From a checkpoint of a small text-conditioned image diffusion model.
Training: adamw at rate 0.002, 5800 steps, batches of 64.
Data: 101725 training examples, 3.6 epochs.
Rows from block 8 of the text encoder of a small text-conditioned image diffusion model, named by matrix and row number. Rows with one number belong to one neuron. Each number is 128 + 24 x the weight over its row's rms, rounded and kept within 0 to 255. All counts start at 0.
Before each neuron's rows are labels from the 100 texts, of 14976, where the neuron reaches its largest size: "fires on" is the input token at the peak. Only what is clearly more common there than usual is listed. The data: photos with spoken descriptions (Open Images, Localized Narratives). In brackets: how many of the 100.
# gate: MLP gate (text_encoder.blocks.8.mlp.gate.weight, 512x128), inputs 0-63
# fc1: MLP up (text_encoder.blocks.8.mlp.fc1.weight, 512x128), inputs 0-63
# fc2: MLP down (text_encoder.blocks.8.mlp.fc2.weight, 128x512, transposed), outputs 0-63

fires on: "floor" (25); "can" (17); "hands" (9); "group" (8)
gate.167 [146 185 145 123 149 144 128 139 159 176 101 102 122 125 144  92 143 119 110 150 122 131 148 153 165 138 130  97 160 118 119 143  58 110 116 131 142 159 117 164 117 127 117  92 157 117 116 127  95 114 138 115 139 142 149 112 187 148 163 146 151  94 183 126]
fc1.167 [105  68 110 131 105 114 131 126  96  82 154 150 129 126 112 163 106 141 143 104 137 130 109 101  97 118 132 162  97 139 131 111 188 147 136 125 114  89 144  91 134 127 137 162  97 136 137 128 154 145 120 138 119 116 109 137  72 109  89 112 110 155  73 133]
fc2.167 [120 132 155 107 135 138 149 168 134 184 104 132 114 135 101 140 104 131 128 126 137 148 115 143 131 119 126 124 118 136 139 155 147 127 145 141 125 118 137 137 122 121 134 138 130 141 132 122 131 128 125 138 137 126 119 168 134 131 136 115 158 152 138 129]

fires on: "grass" (25); "see" (22); "we" (12); "ground" (7)
gate.48 [109 124 122 154 135 132 107 116 106 146 225 145 130 154 151 133 124 112 129 148 121 116  97 123  95 117 109 113 139 123 142 127 152 118 116 129  78 135 101 104  83  69 116 154 100 134 148 116 131 124  88 119 138 101 115 135 123 136 114  90 108 146 122 148]
fc1.48 [156 148 159  98 117 142 130 138 164 121  60 128 141  98 104 118 133 147 105  97 127 147 155 136 159 137 139 143 119 135 129 140 104 150 132 126 174 136 144 155 168 166 149 102 140 138 105 155 125 113 170 121 112 171 153 109 150 110 151 166 160 108 140  97]
fc2.48 [122 127 160  97 129 138 140 165 132 194 106 119 125 132 102 136 100 129 121 122 137 135 119 138 130 128 131 115 120 134 132 150 142 126 132 133 122 120 143 135 123 126 127 137 133 125 125 125 132 137 124 140 131 127 122 177 131 133 138 119 159 154 145 136]

fires on: "floor" (36); "clock" (13); "can" (12); "hands" (10)
gate.371 [ 87  96  76 123 112 100 137 131  71 126 141 137  82 125 124 134 120 138 174 102 162 117  87  93  97  73 125 125 118  93  97  98 144 142 147 136 130  92 127 130 139 140 139 174 133 134 166 130 115 160 133 144 109 108 107 131  94 118 140 135 130 132 129 125]
fc1.371 [150 174 174 150 134 153 116  91 159 135 123 102 162 130 141 140 144 115 117 152 126 131 180 168 159 182 110 112 158 159 124 170 104 116 125 143 132 163 120 136 114 112 113 114 135 120  94 122 116 150 124 104 137 134 149 134 166 141 139 127 130 110 136 132]
fc2.371 [122 108 170 112 148 132 148 162 160 200 104 117 134 142 116 126 105 122 128 125 149 146 142 133 117 106 134 122 129 136 114 158 137 133 145 128 117 124 137 144 130 108 132 125 145 137 126 125 116 138 126 149 132 127 124 162 132 133 138 120 151 162 148 155]

fires on: "person" (53); "top" (10); "a" (10)
gate.208 [103 122  95  95 113 104 132 150  83 143 114  95  86  94 119  97 140 122 158 124 101 106 112  85 137 125 132 130 124 122 110 108  77 126 131 114 119 134 150 104 148 186 130  97 156  82 146 113 117 114 111 142 130 109  83 124 128 128 113 140 113 106 130 125]
fc1.208 [105 124  99  96 112  99 134 148  81 137 117 101  84  95 116  93 145 120 156 126 108 114 112  81 142 125 132 132 121 117 113 114  81 128 134 118 125 142 148 107 151 187 125  96 160  91 139 116 118 116 111 145 127 114  83 119 128 132 106 145 114 107 127 120]
fc2.208 [144 149 115 142  88 144  87 121 124  73 170 124 142 134 150 104 146 112  99 154 127 134 158 114 134 143 143 125 140 150 111 122 127 123 116 107 147 115 134 126 124 125 152 126 103 100 135 128 149 133 127 130 111 119 145 120 146 117 136 122 126  60 122 127]

fires on: "see" (54); "grass" (12)
gate.330 [101 117 127 155 152 124 102 111  95 134 219 136 140 147 147 124 114 119 115 135 125 120 108 139  95 106 108 107 139 123 153 135 134 112 120 133  78 127 100 101  90  74 117 144 100 137 139 123 144 112  85 109 121  99 124 136 131 136 114  86 100 152 143 144]
fc1.330 [161 146 149  99 117 146 140 125 167 103  51 132 137 105 105 127 136 145 109 107 128 143 159 130 163 133 151 150  97 136 127 140 114 146 142 118 175 134 151 156 173 171 148 109 148 136 107 154 127 114 169 135 113 165 150 109 132 109 136 166 156 117 137 112]
fc2.330 [122 124 160  96 133 139 139 165 133 195 104 117 125 134 103 135  99 129 121 121 136 133 117 139 129 127 132 115 119 131 134 148 143 127 132 132 122 121 141 134 120 128 126 136 136 127 123 124 130 135 123 139 130 128 119 177 131 134 140 120 160 150 144 136]

fires on: "see" (70); "we" (8)
gate.33 [ 87  80  53 119 147  76 135 166  81 144 101 156  99 138 170 116 138 124 141 135 156 122  98 101 124 126 147 119 130 127 131  97 121 140 147 138 123 108 133  93 158 112 122 131 150 100 171 120 149 125 127 160 128 119 104 130 117 150 128 120  90 141 117 130]
fc1.33 [156 133 102 138 145 164 112 122 102 140 130 101 138 131 157 175 120 144 133 124  83 155 144 140 162 211 145 122 130 157  87 133 134 146 135 148 140  80 152 137 126 136 147 111 139 101 105 100 141 148 131 153 100 134 118 106 112 102 124 157 125 136 124 141]
fc2.33 [113 131 151 112 154 137 129 161 144 176 119 120 118 138 108 140 123 136 138 135 154 153 128 131 124 116 141 129 119 149 117 145 140 114 139 144 127 136 143 144 127 120 136 134 150 154 142 120 133 148 122 152 136 128 124 159 146 116 138 112 148 160 154 157]

fires on: "grass" (29); "see" (27); "windows" (9); "ground" (8)
gate.307 [105 120 125 153 148 125  97 117  99 139 216 139 135 149 146 126 110 123 113 132 119 123 104 136  94 107 106 108 138 121 155 132 138 120 113 132  73 125  96  97  87  80 121 142  95 140 136 115 143 111  87 104 119 104 121 134 131 130 112  92  97 145 138 139]
fc1.307 [161 150 152  96 114 141 138 125 168 116  49 133 134 103 108 126 137 147 112 106 136 146 159 132 163 132 150 147 104 140 126 142 113 147 138 123 174 137 154 162 171 166 149 107 145 139 114 154 122 118 173 131 115 164 152 115 138 109 142 172 157 115 150 113]
fc2.307 [122 126 159  97 133 136 140 165 132 196 106 120 127 131 104 137 101 128 123 121 136 132 118 137 128 126 132 115 120 132 133 148 142 127 131 132 123 123 144 135 120 128 126 135 136 126 123 124 129 136 122 140 131 126 120 178 131 134 140 122 159 149 145 137]

fires on: "floor" (37); "hands" (10); "color" (10)
gate.303 [102  76  62 121 146 106 143 146  95 118 133 146  98 133 114 133 119 129 144 108 137 100  79 105  97  98 129 136 119 119 136  93 166 139 143 123 134 102 130 135 150 147 136 177 144 145 164 137 134 132 128 164 118 120 136 124  93 116 145 141 132 146 117 119]
fc1.303 [149 139 141 145 145 129 125 110 165 114 127 107 155 121 127 135 166 127  98 144 109 129 180 157 182 186 157 135 151 171 136 159 106 137 135 120 158 140 137 132 130 106 128  92 135  80 101 121 128 134 128 128 153 136 130 130 162 132 120 133 125 121 106 138]
fc2.303 [123 112 174 116 148 141 146 163 156 198 110 107 140 149 113 128 109 114 132 124 141 144 136 142 111 106 142 127 127 135 108 159 143 135 140 126 118 123 134 143 130 106 133 122 131 138 112 127 127 141 123 146 129 126 120 155 130 128 138 111 152 159 144 151]

fires on: "floor" (50); "wall" (15); "clock" (9)
gate.175 [ 98  80  73 127 122 118 139 158  67 111 140 139  94 133 111 130 119 144 143 109 151 122  90  97  97  93 135 155 101 102 124  87 170 144 138 122 135  72 128 127 129 145 141 157 135 130 155 128 133 111 150 148 125 114 109 147 104 106 123 130 136 141 124 118]
fc1.175 [155 163 174 132 147 122 126  99 173 121 111 107 170 124 142 125 145 128  91 156 106 136 175 167 161 174 132 119 134 148 148 155  95 112 125 125 152 158 143 117 124 116 122  86 132 109  94 125 137 135 115 113 137 128 124 115 158 143 141 118 121 120 131 149]
fc2.175 [126 110 170 116 146 141 149 150 156 200 105 116 134 151 112 130 103 124 124 129 142 148 139 134 119 117 131 125 131 136 113 159 147 133 140 132 127 123 143 152 134 107 129 126 140 137 126 129 126 143 125 153 126 128 126 162 138 137 136 126 157 169 144 154]

fires on: "grass" (28); "we" (17); "see" (8)
gate.161 [105 120 118 163 147 130 104 117 101 147 228 133 134 154 151 133 115 115 120 144 127 110 104 142  89 108 105 108 141 127 142 137 147 117 117 139  75 132  98 110  88  69 118 159  97 130 139 122 133 131  86 119 122  98 125 145 127 131 124  96 108 147 135 141]
fc1.161 [157 145 149  99 117 145 136 127 167 122  61 122 139 102 104 123 135 151 112 100 134 142 153 138 160 139 139 145 122 128 121 137 108 147 131 129 176 142 153 161 171 167 150 102 151 136 105 147 123 127 177 136 121 165 144 111 145 107 154 169 164 112 132 110]
fc2.161 [121 126 160  96 131 139 141 165 133 194 106 119 125 132 104 135 100 129 123 122 136 133 116 140 127 128 129 115 121 132 135 150 144 126 135 134 123 120 145 135 120 126 126 137 132 127 121 123 131 137 122 139 130 126 120 176 130 134 140 119 161 153 144 138]

fires on: "floor" (61); "clock" (9); "wall" (7); "are" (7)
gate.184 [102 111  99 129 140 123 133 160  77 134 135 124 117 131 117 132  82 130 154 105 138  97  74 114  94  98 115 116 121 107 125  88 175 140 128 133 124  86 109 124 119 168 137 182 144 164 157 134 132 111 115 148 106 112 143 146 100 116 161 123 133 142 119 116]
fc1.184 [145 157 185 141 133 140 109 120 161 131 120  96 150 129 147 132 141 139 101 138 115 149 170 152 167 191 142 132 147 152 128 157  87 115 122 135 143 126 129 116 129 103 117  83 126  92  93 131 134 118 128 120 142 136 121 153 167 140 123 107 132 117 107 141]
fc2.184 [124 103 166 115 148 131 153 156 160 199 109 109 130 148 118 125 112 128 132 121 145 146 135 134 116 106 139 118 125 133 114 167 138 139 144 129 110 118 136 148 135 106 132 124 128 131 110 126 124 135 120 156 130 129 118 156 135 131 139 111 167 167 142 162]

fires on: "." (45); "is" (21)
gate.442 [141  94  41 171 122 127 121 154 128 110  93 135 131 128 125 156 147 121 138 184 118 138 159 127 163 146 122 134 114 129 112 119 138 102 154 118 137  56 134 119 118 106 101 155 133  97 129 112 134 145  97 173 139 107  96 133 128 169  73 102 159 114 125 103]
fc1.442 [134 119 126 142 103 158 114 103 165  97 130  92 157 121  88  89  92 108 122 145  78 110 157 140 148 146 130 157 113 163  75 147 122 112 143 105 153 103 113 151 129 123 113 124 114 117  94 151 100 126 134 135 143 150 181  86 141 143 121 137 173  90 118  96]
fc2.442 [154 129 146 129 126 157 122 156 152 146 109 109 109 154 123 160 115 135 115  96 116 121 103 133 104 141 104 124 159 112 143 136 152 133 116 145 125 156 140  88 176 108 118 182 113  98 149 158 152 103 155 147 177 130 118 127 147 113 116 141 143 143 142 134]

fires on: "see" (39); "grass" (13); "ground" (11)
gate.217 [167 140 152  98 109 146 144 121 180 114  77 136 133 104  98 131 128 140 118 117 139 143 159 127 160 141 137 150 107 142 113 140 134 140 145 123 181 143 160 172 169 159 140 106 148 146 112 151 117 127 164 153 112 157 144 110 136 116 148 154 163 116 131 115]
fc1.217 [ 91 117 103 158 144 110 113 136  74 141 181 122 122 152 156 126 129 116 138 140 118 116  97 128  94 117 119 103 146 114 143 120 123 115 113 134  74 114  98  86  90  96 114 149 106 111 141 105 138 128  90 101 142 101 114 146 123 140 108  99  93 141 126 140]
fc2.217 [124 134 159  96 125 140 140 164 128 199 110 117 128 132 105 139  98 126 117 122 136 133 122 136 127 135 131 110 119 131 128 149 139 125 126 133 125 120 140 137 119 129 127 136 137 124 125 125 139 140 123 139 130 124 122 182 129 133 145 119 167 145 142 136]

fires on: "is" (72); "." (13); "middle" (9)
gate.68 [137 141  80 145 102 103 121 174 133 142  96 129 116 138 139 126 162 129 136 154 112 136 164 111 168 200 160 140 139 185  74 101 103 120 140 132 137 110 117 105 121 119 124 118 108  87 118 130 106 134  89 120 152 129 147 145 130 154 113 106 115  76 141 127]
fc1.68 [121 133  88 111 121 120 119 166 112 151 112 147 124 112 107 110 119 152 173 123 140 120 108 106 104 103  74 125 134  80 103 131 118 130 128 140 172 135 128 153 155 105 129 152 121 154 154 149 114 135 162 106 105 155 122 128 131 133 178 179 131 118 163  87]
fc2.68 [132 121 162 118 142 142 131 154 147 188 108 130 125 148 123 136 112 132 121 125 151 136 127 131 102 112 134 136 147 131 114 151 142 125 151 145 130 137 147 136 150 103 131 141 136 131 134 146 139 147 131 154 157 127 123 167 145 124 132 133 156 170 150 152]

fires on: "person" (21); "." (12); "top" (8); "middle" (7)
gate.427 [123 113 178 147 137 104 116  82  99  90 145 114 138 135 118 144 116 130  95 129  95 160 104 143 119  89 129 146  75 141 161 148 131 126 113 143 116 128 139 131 119 155 134 147 105 177 112 124 153 110 133  84 108 132 126 135  76 130  79 131 131 166 152 158]
fc1.427 [114 123 148 131 143 113 110  81  94  93 143 138 131 123 126 142  98 134  99 121 117 144  92 117  85  70 110 134  69 124 174 163 152 120 116 138 130 134 137 114 133 149 129 156  98 182 119 133 161 101 139  92 102 130 114 124  82 122 104 145 112 180 126 139]
fc2.427 [144 130 124 134 128 152 135 113 141 155  97 158  89 150 160 139 136 135 127 164 135  92 121 112 117  88 145 149 132 112 141 139 143  83 145 147 172 121 138 141 133 123 174 178 144 144 144 144 149 162 117 141 139 122 137 141 167 126 144 177 115 135 134 165]

fires on: "see" (90)
gate.266 [104 116 115 156 144 122  96 124  96 143 207 147 125 157 149 129 118 119 125 141 131 130  98 126  82 105 101 108 140 129 144 125 147 111 122 134  75 126  96 106  93  65 113 155 101 142 150 129 133 127  84 104 124  98 134 151 124 149 124  89 105 138 136 138]
fc1.266 [100 113 106 157 139 114 110 125 101 158 192 139 123 151 159 133 109 112 137 152 130 127  97 126  78 121 110 102 161 125 132 120 144 107 109 145  81 129 100 111  85  72 109 145 101 133 151 116 123 139  92 110 134  95 117 160 133 148 132  98 103 134 122 141]
fc2.266 [135 133  98 162 125 120 117  90 124  59 153 137 131 126 154 127 155 126 135 135 120 126 137 124 124 133 126 144 139 123 122 110 117 129 123 125 136 132 117 123 135 124 133 123 120 127 134 135 127 118 136 118 127 131 135  79 125 120 113 136 100 108 110 119]

fires on: "grass" (31); "see" (28)
gate.64 [161 146 160  96 122 144 144 126 174 110  77 130 137 103  99 120 136 139 111 119 133 143 163 137 160 138 140 149 112 140 127 148 114 137 143 117 177 148 159 172 165 155 139 106 151 141 107 157 124 124 164 147 111 158 149 107 141 120 145 162 165 123 140 111]
fc1.64 [160 145 162  96 121 144 144 127 174 109  76 131 138 105  99 119 136 140 111 117 132 143 162 135 159 137 141 149 113 139 127 148 112 138 142 118 176 148 158 171 165 156 140 106 150 143 106 157 125 124 164 146 110 159 147 109 141 119 144 161 166 124 138 111]
fc2.64 [132 122  97 157 129 116 117  94 128  58 147 138 131 122 151 113 156 130 137 134 121 121 133 121 128 121 124 141 137 125 128 107 117 129 131 124 132 136 113 118 136 126 129 118 118 129 130 130 118 118 133 115 124 131 133  75 124 123 110 136  92 109 114 119]

fires on: "." (53); "is" (46)
gate.477 [123 164 107 157 144 176 136 131 135 137 141 109 142 142 152 122 134  94  94 144 121 111 152 162 139 123 134 106 163 164 104 149  91 114 116 126 102 155  92 125  92 130 110 113 155 125  98 130 102 139  89 114 130 115 163 167 170 147 123 130  97 103 125 147]
fc1.477 [141 179 111 145 160 189 116  98 149 164 146 127 161 116 149 125 105 107  99 134 139 107 127 165 105 103 106  89 173 118 121 163 121 118 110 127 122 179  97 154  88 147 106 128 137 127 108 140 115 148 107 104 132 133 139 154 176 131 173 147 116 113 139 142]
fc2.477 [139 154 174  99 144 129 126 152 163 153 110 110  94 127 119 123 105 124 141 127 132 133 128 149 121 116 134 123 128 153 124 161 161  98 137 137 142 136 155 139 119 100 153 144 125 139 147 129 120 130 134 148 129 130 116 165 138 106 111 115 150 151 153 136]

fires on: "see" (22); "grass" (21); "we" (16); "ground" (11)
gate.263 [110 112 109 151 138 140 100 117 110 141 219 140 124 157 155 142 105 110 137 152 126 114  99 125  97 112 103 117 138 127 140 122 152 107 124 126  78 120 106 109  92  72 110 160 105 128 149 123 135 128  88 119 147  90 131 137 116 148 105  90  98 144 128 152]
fc1.263 [152 147 150 101 117 123 144 142 156 118  61 120 132 105  98 110 151 148 117 101 127 149 156 128 165 140 152 139 110 129 122 140  94 149 128 128 172 147 148 152 174 170 144  95 145 136 106 152 120 111 171 123 112 167 141 104 150 106 146 173 164 107 149  96]
fc2.263 [119 125 159 100 134 138 143 166 134 193 101 120 122 132 100 140 101 130 125 122 135 137 119 140 127 125 131 119 119 135 136 151 145 127 136 135 124 121 142 135 121 128 128 138 133 132 125 123 129 132 125 138 134 125 121 171 129 131 137 115 160 148 146 136]

fires on: "." (31); "mountains" (18); "grass" (8); "bottom" (8)
gate.404 [130 160 144 155 151 146 106 123 151 164 125 108 151 142 137 161 125  89  92 184 156 149 126 151 129 130  86 102 151 106 129 150 151  66 117 133 146 124 111 115 124 126  69 147 126 144 103 125 137 112 108  92 124 133 111 126 136 193 116 108 146  90 138 150]
fc1.404 [135 157 155 138 140 156  99 118 149 172 125 122 148 122 140 149 135  93  87 176 164 173 131 142 121 128  92  99 143  93 131 150 127  76 125 137 156 138 109 130 121 134  72 120 118 148 121 145 131 122 120  78 113 138 117 117 164 184 123 120 155  85 152 122]
fc2.404 [105 127  90 142 119 117 120 110 135  64 163 128 136 106 138 113 139 114 140 147 114 126 124 139 136 156 128 132 124 127 142 112 122 116 128 106 127 117 119 111  99 128 151 105 111 132 102 126 110 111 127 104  94 141 121  90 103 117 119 115 113 107 112 109]

fires on: "person" (25); "a" (21); "middle" (13); "." (12)
gate.124 [112 120 111 161 152 131 103 127  94 149 201 147 126 151 158 140 107 117 119 150 136 129 111 132  81 113 102  99 139 129 139 135 147 111 117 137  82 121  95 119  90  64 113 158 101 145 144 132 138 128  84 107 120 102 136 152 131 153 125  99  98 143 130 142]
fc1.124 [113 123 115 156 150 133 100 126 114 153 177 157 137 155 156 138  97 109 115 157 126 135 111 138  79 115 102  99 147 138 135 144 158 101 111 143  83 129  96 126  90  71 107 163 101 159 147 133 132 122  91 103 115 106 146 169 139 154 137 106 101 149 121 136]
fc2.124 [132 130 104 159 127 124 111  88 122  59 158 133 140 128 150 121 153 122 134 140 126 136 141 121 136 135 132 144 135 127 122 112 122 128 121 121 134 133 118 125 135 120 139 122 131 131 139 131 129 125 139 129 121 129 136  87 127 117 121 137 106 112 116 126]

fires on: "is" (76); "." (13)
gate.71 [126 136  67 145 116 153 122 172 102 150 123 161 103 133 166 143 109  93 142 147 141 138 105 100  81 122 104  76 135  82 114 118 128  96 117 143 111  84  87 130 136 145  92 160 105 128 168 124 108 115 116 117 109 121 118 121 153 162 125 144  69 123 146 113]
fc1.71 [148 164 105 130 153 197 100 140 148 144 112 136 134 127 147 160 111 101  95 157 137 166 136 133 127 124 128  71 134 173 119 140 123 106 105 147 134 110 109 157 138 133 109 110 111 148 114 145 122 107 112  93  99 131 161 111 172 140 148 135 114  96 156 115]
fc2.71 [121 126 164 108  96 155 138 146 155 165 116  92 122 149 120 125 108 141 144 131 140 134 137 151 124 115 146 117 125 123 122 164 150 123 124 130 137 111 135 158 117 119 145 121 147 123 121 124 150 160 122 142 123 121 120 154 137 110 147 122 139 131 149 154]

fires on: "see" (39); "ground" (12); "grass" (12)
gate.332 [161 137 157  93 111 137 141 121 173 111  76 132 131 102  98 130 141 140 121 113 140 148 158 126 165 135 144 148 107 139 116 139 129 141 144 122 185 148 164 170 169 158 140 105 153 134 112 153 119 125 167 154 117 157 140 104 128 113 142 157 161 115 128 116]
fc1.332 [160 136 156  95 110 134 141 123 171 110  74 134 131 103  98 129 142 142 123 113 139 145 159 126 164 137 145 152 107 138 116 136 131 143 145 121 184 146 164 169 166 161 142 107 152 134 113 152 119 124 165 155 120 157 142 105 128 115 140 157 162 116 128 116]
fc2.332 [130 124  98 158 132 116 115  90 128  57 147 136 129 122 149 116 157 129 135 134 122 124 134 123 132 122 124 145 136 127 128 109 117 129 130 122 132 135 116 118 136 125 130 119 121 132 132 131 120 117 133 119 126 130 135  75 127 122 111 136  88 111 116 120]

fires on: "person" (23); "top" (21)
gate.360 [114 145 212 134 150 137 121  83 128  90 157 122 168 128 108 124 117 129  97 135 119 146 114 165 122  92 108 135 105 148 153 167 105 109 125 148 130 146 107 151 135 127 120 178  93 155  99 151 144 155 124 100  84 123 153 112 113 140 156 108 166 133 145 137]
fc1.360 [108 135 204 127 147 125 130  62 127  91 157 158 158 129 110 125  93 147 112 126 147 116  98 142  80  70 113 126 101 114 159 167 152 125 131 134 133 146 109 135 147 122 130 179  99 156 127 159 144 151 125 105  95 118 141 106 107 138 178 110 157 155 119 124]
fc2.360 [159 158 138 141 112 120 112 116 145 137  79 145  97 143 149 180 135 142 129 126 105 112 142 120  72 136 113 140 168 123 134 130 147 165 130 146 203 133 155 122 156 117 144 163 140 114 169 160 164 130 134 104 146 118 149 128 116 120 114 136 102 112 132 114]

fires on: "." (48); "the" (16); "is" (12); "of" (7)
gate.143 [105 111 115 156 130 117  74 126 156 170  95 142 124 112 147 126 137 117 112 151 147 163 138 132 126 111  97 128 149 146  90 137 118  88 127 133 137 150 125 160  92 115  96 122 138 114 160 140 118 148 116 111 149 142 140 171 173 167 132 109 150  61 185 130]
fc1.143 [ 98 120 129 145 113 103  94 121 156 154 105 151 120 119 143 125 146 111 131 152 157 179 157 115 126 108 117 143 139 148  69 149 120  95 133 135 145 152 134 168  84 110 106 114 141 126 164 146  96 158 136 102 139 145 144 173 165 158 133 117 148  46 180 117]
fc2.143 [139 172 114 161 117 102 122  91 133  78 150 140  95 116 141 152 164 135 149 129 107 129 125 116 110 171 122 135 134 139 160 114 126 136  98 135 155 138 155 126 156 137 134 146  60  97 164 140 126  71 131 124 164 132 132 100 121 116  96 130  99  95 117 104]

fires on: "see" (31); "we" (14); "ground" (8); "grass" (8)
gate.489 [138 111 141 158 140 145  98 118 151 141 109 106 130 151 149 123 143 137 106 134 140 148 124 149 158 134 159 123 117 163 150 117 147 143 108 129 150 132 157 184  71 122 135 112 133 161 132 132 132 101 128  87 159 134 144 162 125 117 114 140 172 107 161 131]
fc1.489 [147 127 156 151 134 139 108 104 142 147 112 118 136 133 143 110 146 149 111 129 149 171 132 144 150 149 145 142  97 154 144 129 141 132 130 130 149 137 163 178  76 124 137  99 143 165 134 128 137 119 140  88 155 132 144 163 132 123 112 130 160  97 140 129]
fc2.489 [127 158  73 139 114 112 104 142 102  70 139 145 112  95 141 164 157 120 126 122  96 105 107 118  96 158 105 120 112 164 160  89 125 110  99 107 151 132 150  95 122 139 120 160 117 101 171 123 127  91 123  77  90 153 135 105 144 100  92 121  77 132  79  98]

fires on: "is" (50); "the" (16); "." (13)
gate.509 [144 128 124 154  75 145  87 140 154 166 101 140 126 140 160 157 145 113 164 149 151 169 146 114 176 141 132 147 157 141  58 136 140 106 140 147 168 148 151 167 111  98 106 105 135 112 135 136  78 170 118 124 153 129 115 143 143 156 105 112 148  46 170 151]
fc1.509 [141 114  96 134  84 122  86 167 143 162 103 158 117 140 164 131 159 113 166 156 164 169 141 102 160 154 114 149 150 118  71 114 140  96 163 140 162 141 153 167 109 110 101 115 140 101 150 139  84 168 117 121 149 126 117 159 153 156 104 112 137  59 160 157]
fc2.509 [158 152 121 148 141 137 114 158 130 134 135 176 101 132 148 181 152 142 138 137 113 137  97 142  92 157 131 135 148 127 162 116 147 120 130 166 167 167 144 115 163 131 116 165 150 118 190 163 141 102 138 136 177 141 144 139 122  89 106 158 115 136 119 109]

fires on: "is" (40); "." (38)
gate.334 [103 113 177 140 159 123 157 108 101 105 149  99 141 112 123 137 115 144  92 106 110 116  88 139 109 132 141 123 128 141 183 132 124 143  78 146  89 106 119  84 130 142 147 162 107 150 108 107 161 111 101 107 106 135 103 104  98  99 125 139 125 192 120 144]
fc1.334 [114  97 175 126 151 137 142 109 120  86 153 152 136  93  98 130  91 147  96 100 120 108  82 120  58 107 136 150 104 118 166 137 156 142  95 130 114  96 124 116 160 127 148 163 106 148 121 137 154 100 144 125 104 137 125  96 108 105 128 165 118 170 107 120]
fc2.334 [174 148 128 145  95 147 117 121 141 105 143 157 120 168 156 179 143 165 125 121 106 124 133 114 110 199 137 151 151 102 139 132 134 138 122 168 173 173 115 114 156 134 120 163 135 117 142 168 169 138 144 144 159 120 171 109 122 105 121 186 133 100 129 134]

fires on: "is" (48); "." (44)
gate.116 [112 112 155 133 152 126 143 110  91  88 139 114 142 103 122 138 103 147  85  96  83 105  91 140 101 116 128 144  99 133 176 110 134 152  91 134  87  75 126  91 145 151 155 152 112 139 113  98 171 100 139 110 102 137 107 106  87 103 103 139 113 182 112 122]
fc1.116 [118 107 149 129 153 129 137 112  91  87 137 127 144 108 130 137  95 152  95 104 105 103  77 121  73 113 118 137  91 110 173 114 155 152  99 132 106  66 128  95 146 152 147 164 110 141 122 104 169 109 138 117 105 134 105 105  90 108 114 147 113 188 107 122]
fc2.116 [173 151 117 159 130 154 127 117 115 107 131 173 118 141 171 168 151 141 123 132 111 120 125 129 104 183 125 172 154 130 154 120 152 104 136 160 188 145 122 125 169 136 124 149 123 120 149 182 125 110 145 130 161 121 163 125 135 116 132 191 114 103 118 118]

fires on: "is" (36); "," (26)
gate.62 [146 133  83 158  87 126  96 146 153 171 106 136 126 138 147 117 160 107 163 141 137 139 168 123 158 151 114 129 170 129  59 131 102 104 124 128 164 153 128 153  95 102 102 116 134 112 135 123  76 177 123 136 168 141 107 145 140 151 108 116 128  54 159 148]
fc1.62 [144 130  63 156  92 125  87 138 149 171  98 153 112 136 155 116 146 101 174 141 133 152 173 110 157 155 125 126 163 131  69 126 106 117 132 126 154 149 128 136  98 111 109 100 126 105 136 122  88 177 113 140 167 135 109 140 134 147 102 115 132  62 155 142]
fc2.62 [140 159 113 151 139 138 100 126 151 133 141 149 117 158 133 192 155 141 117 133 113 105 144 117  99 172 119 139 130 129 163 105 118 120 122 156 163 161 137  98 167 146 115 161 153 131 149 151 149  95 126 137 178 115 133 102 122  95 109 136 101 117 129 111]

fires on: "." (71); "is" (22)
gate.99 [145 162 138 158 140 157 141  89 135 120 144 113 139 154 150 152 118 109  91 143 137 128 148 185 143 160 152 119 148 161 133 143 128 125 109 134  99 130 103  98 102 133 124 143 124 132  82 102 126 149  80 133 147  98 154 132 128 125 117  86 118 129 123 162]
fc1.99 [107 145 136 128 146 153 114 114 148 165 155 145 125  93 146 119 120 120 123 115 184 147 116 150  77  59  81 104 150 110 131 181 112 119 128 153 142 172  99 168 117 138 118 134 113 149 149 150 104 145 145 126  96 127 152 151 180 131 193 153 132 130 149 116]
fc2.99 [121 117 162 122 156 135 121 173 149 181 110 133 129 136 121 135 115 132 125 126 154 148 125 132 115 116 138 141 133 148 130 148 137 115 157 141 125 130 141 148 139 111 134 132 137 149 129 135 132 148 122 154 142 137 124 157 148 126 141 119 153 174 151 150]

fires on: "person" (39); "top" (26); "middle" (23)
gate.301 [116 164  70 140 165 148 118 140 101 120 119 129 130 147 151 120 145 112 146 119 106  77 149 101 146 164 128 104 171 140 127 152 101 146 145  85 130 113  77  78 126 144 142 135 136  78 120 105 134 127 110 167 186 125  90 123 114 105 134 114 118 147  80 122]
fc1.301 [129 139  67 155 113 112 165 117 113 114 112  93 103 135 142 107 158 118 149 133 105 109 179 136 177 158 158 129 156 157  89 118  91 128 147  97 100 122 121 126 133 116 125 103 169  83 123  69 100 135 120 153 129  88  96 145 133 125  86 120  98 111 106 123]
fc2.301 [126 125 160 108 131 124 132 166 150 179 115 112 137 136  96 145  93 117 130 149 135 142 126 145 106 125 137 108 116 156 122 150 153 119 128 129 142 124 141 153 111 107 171 133 149 128 130 116 130 129 128 131 124 135 116 150 135 118 137  99 144 150 135 140]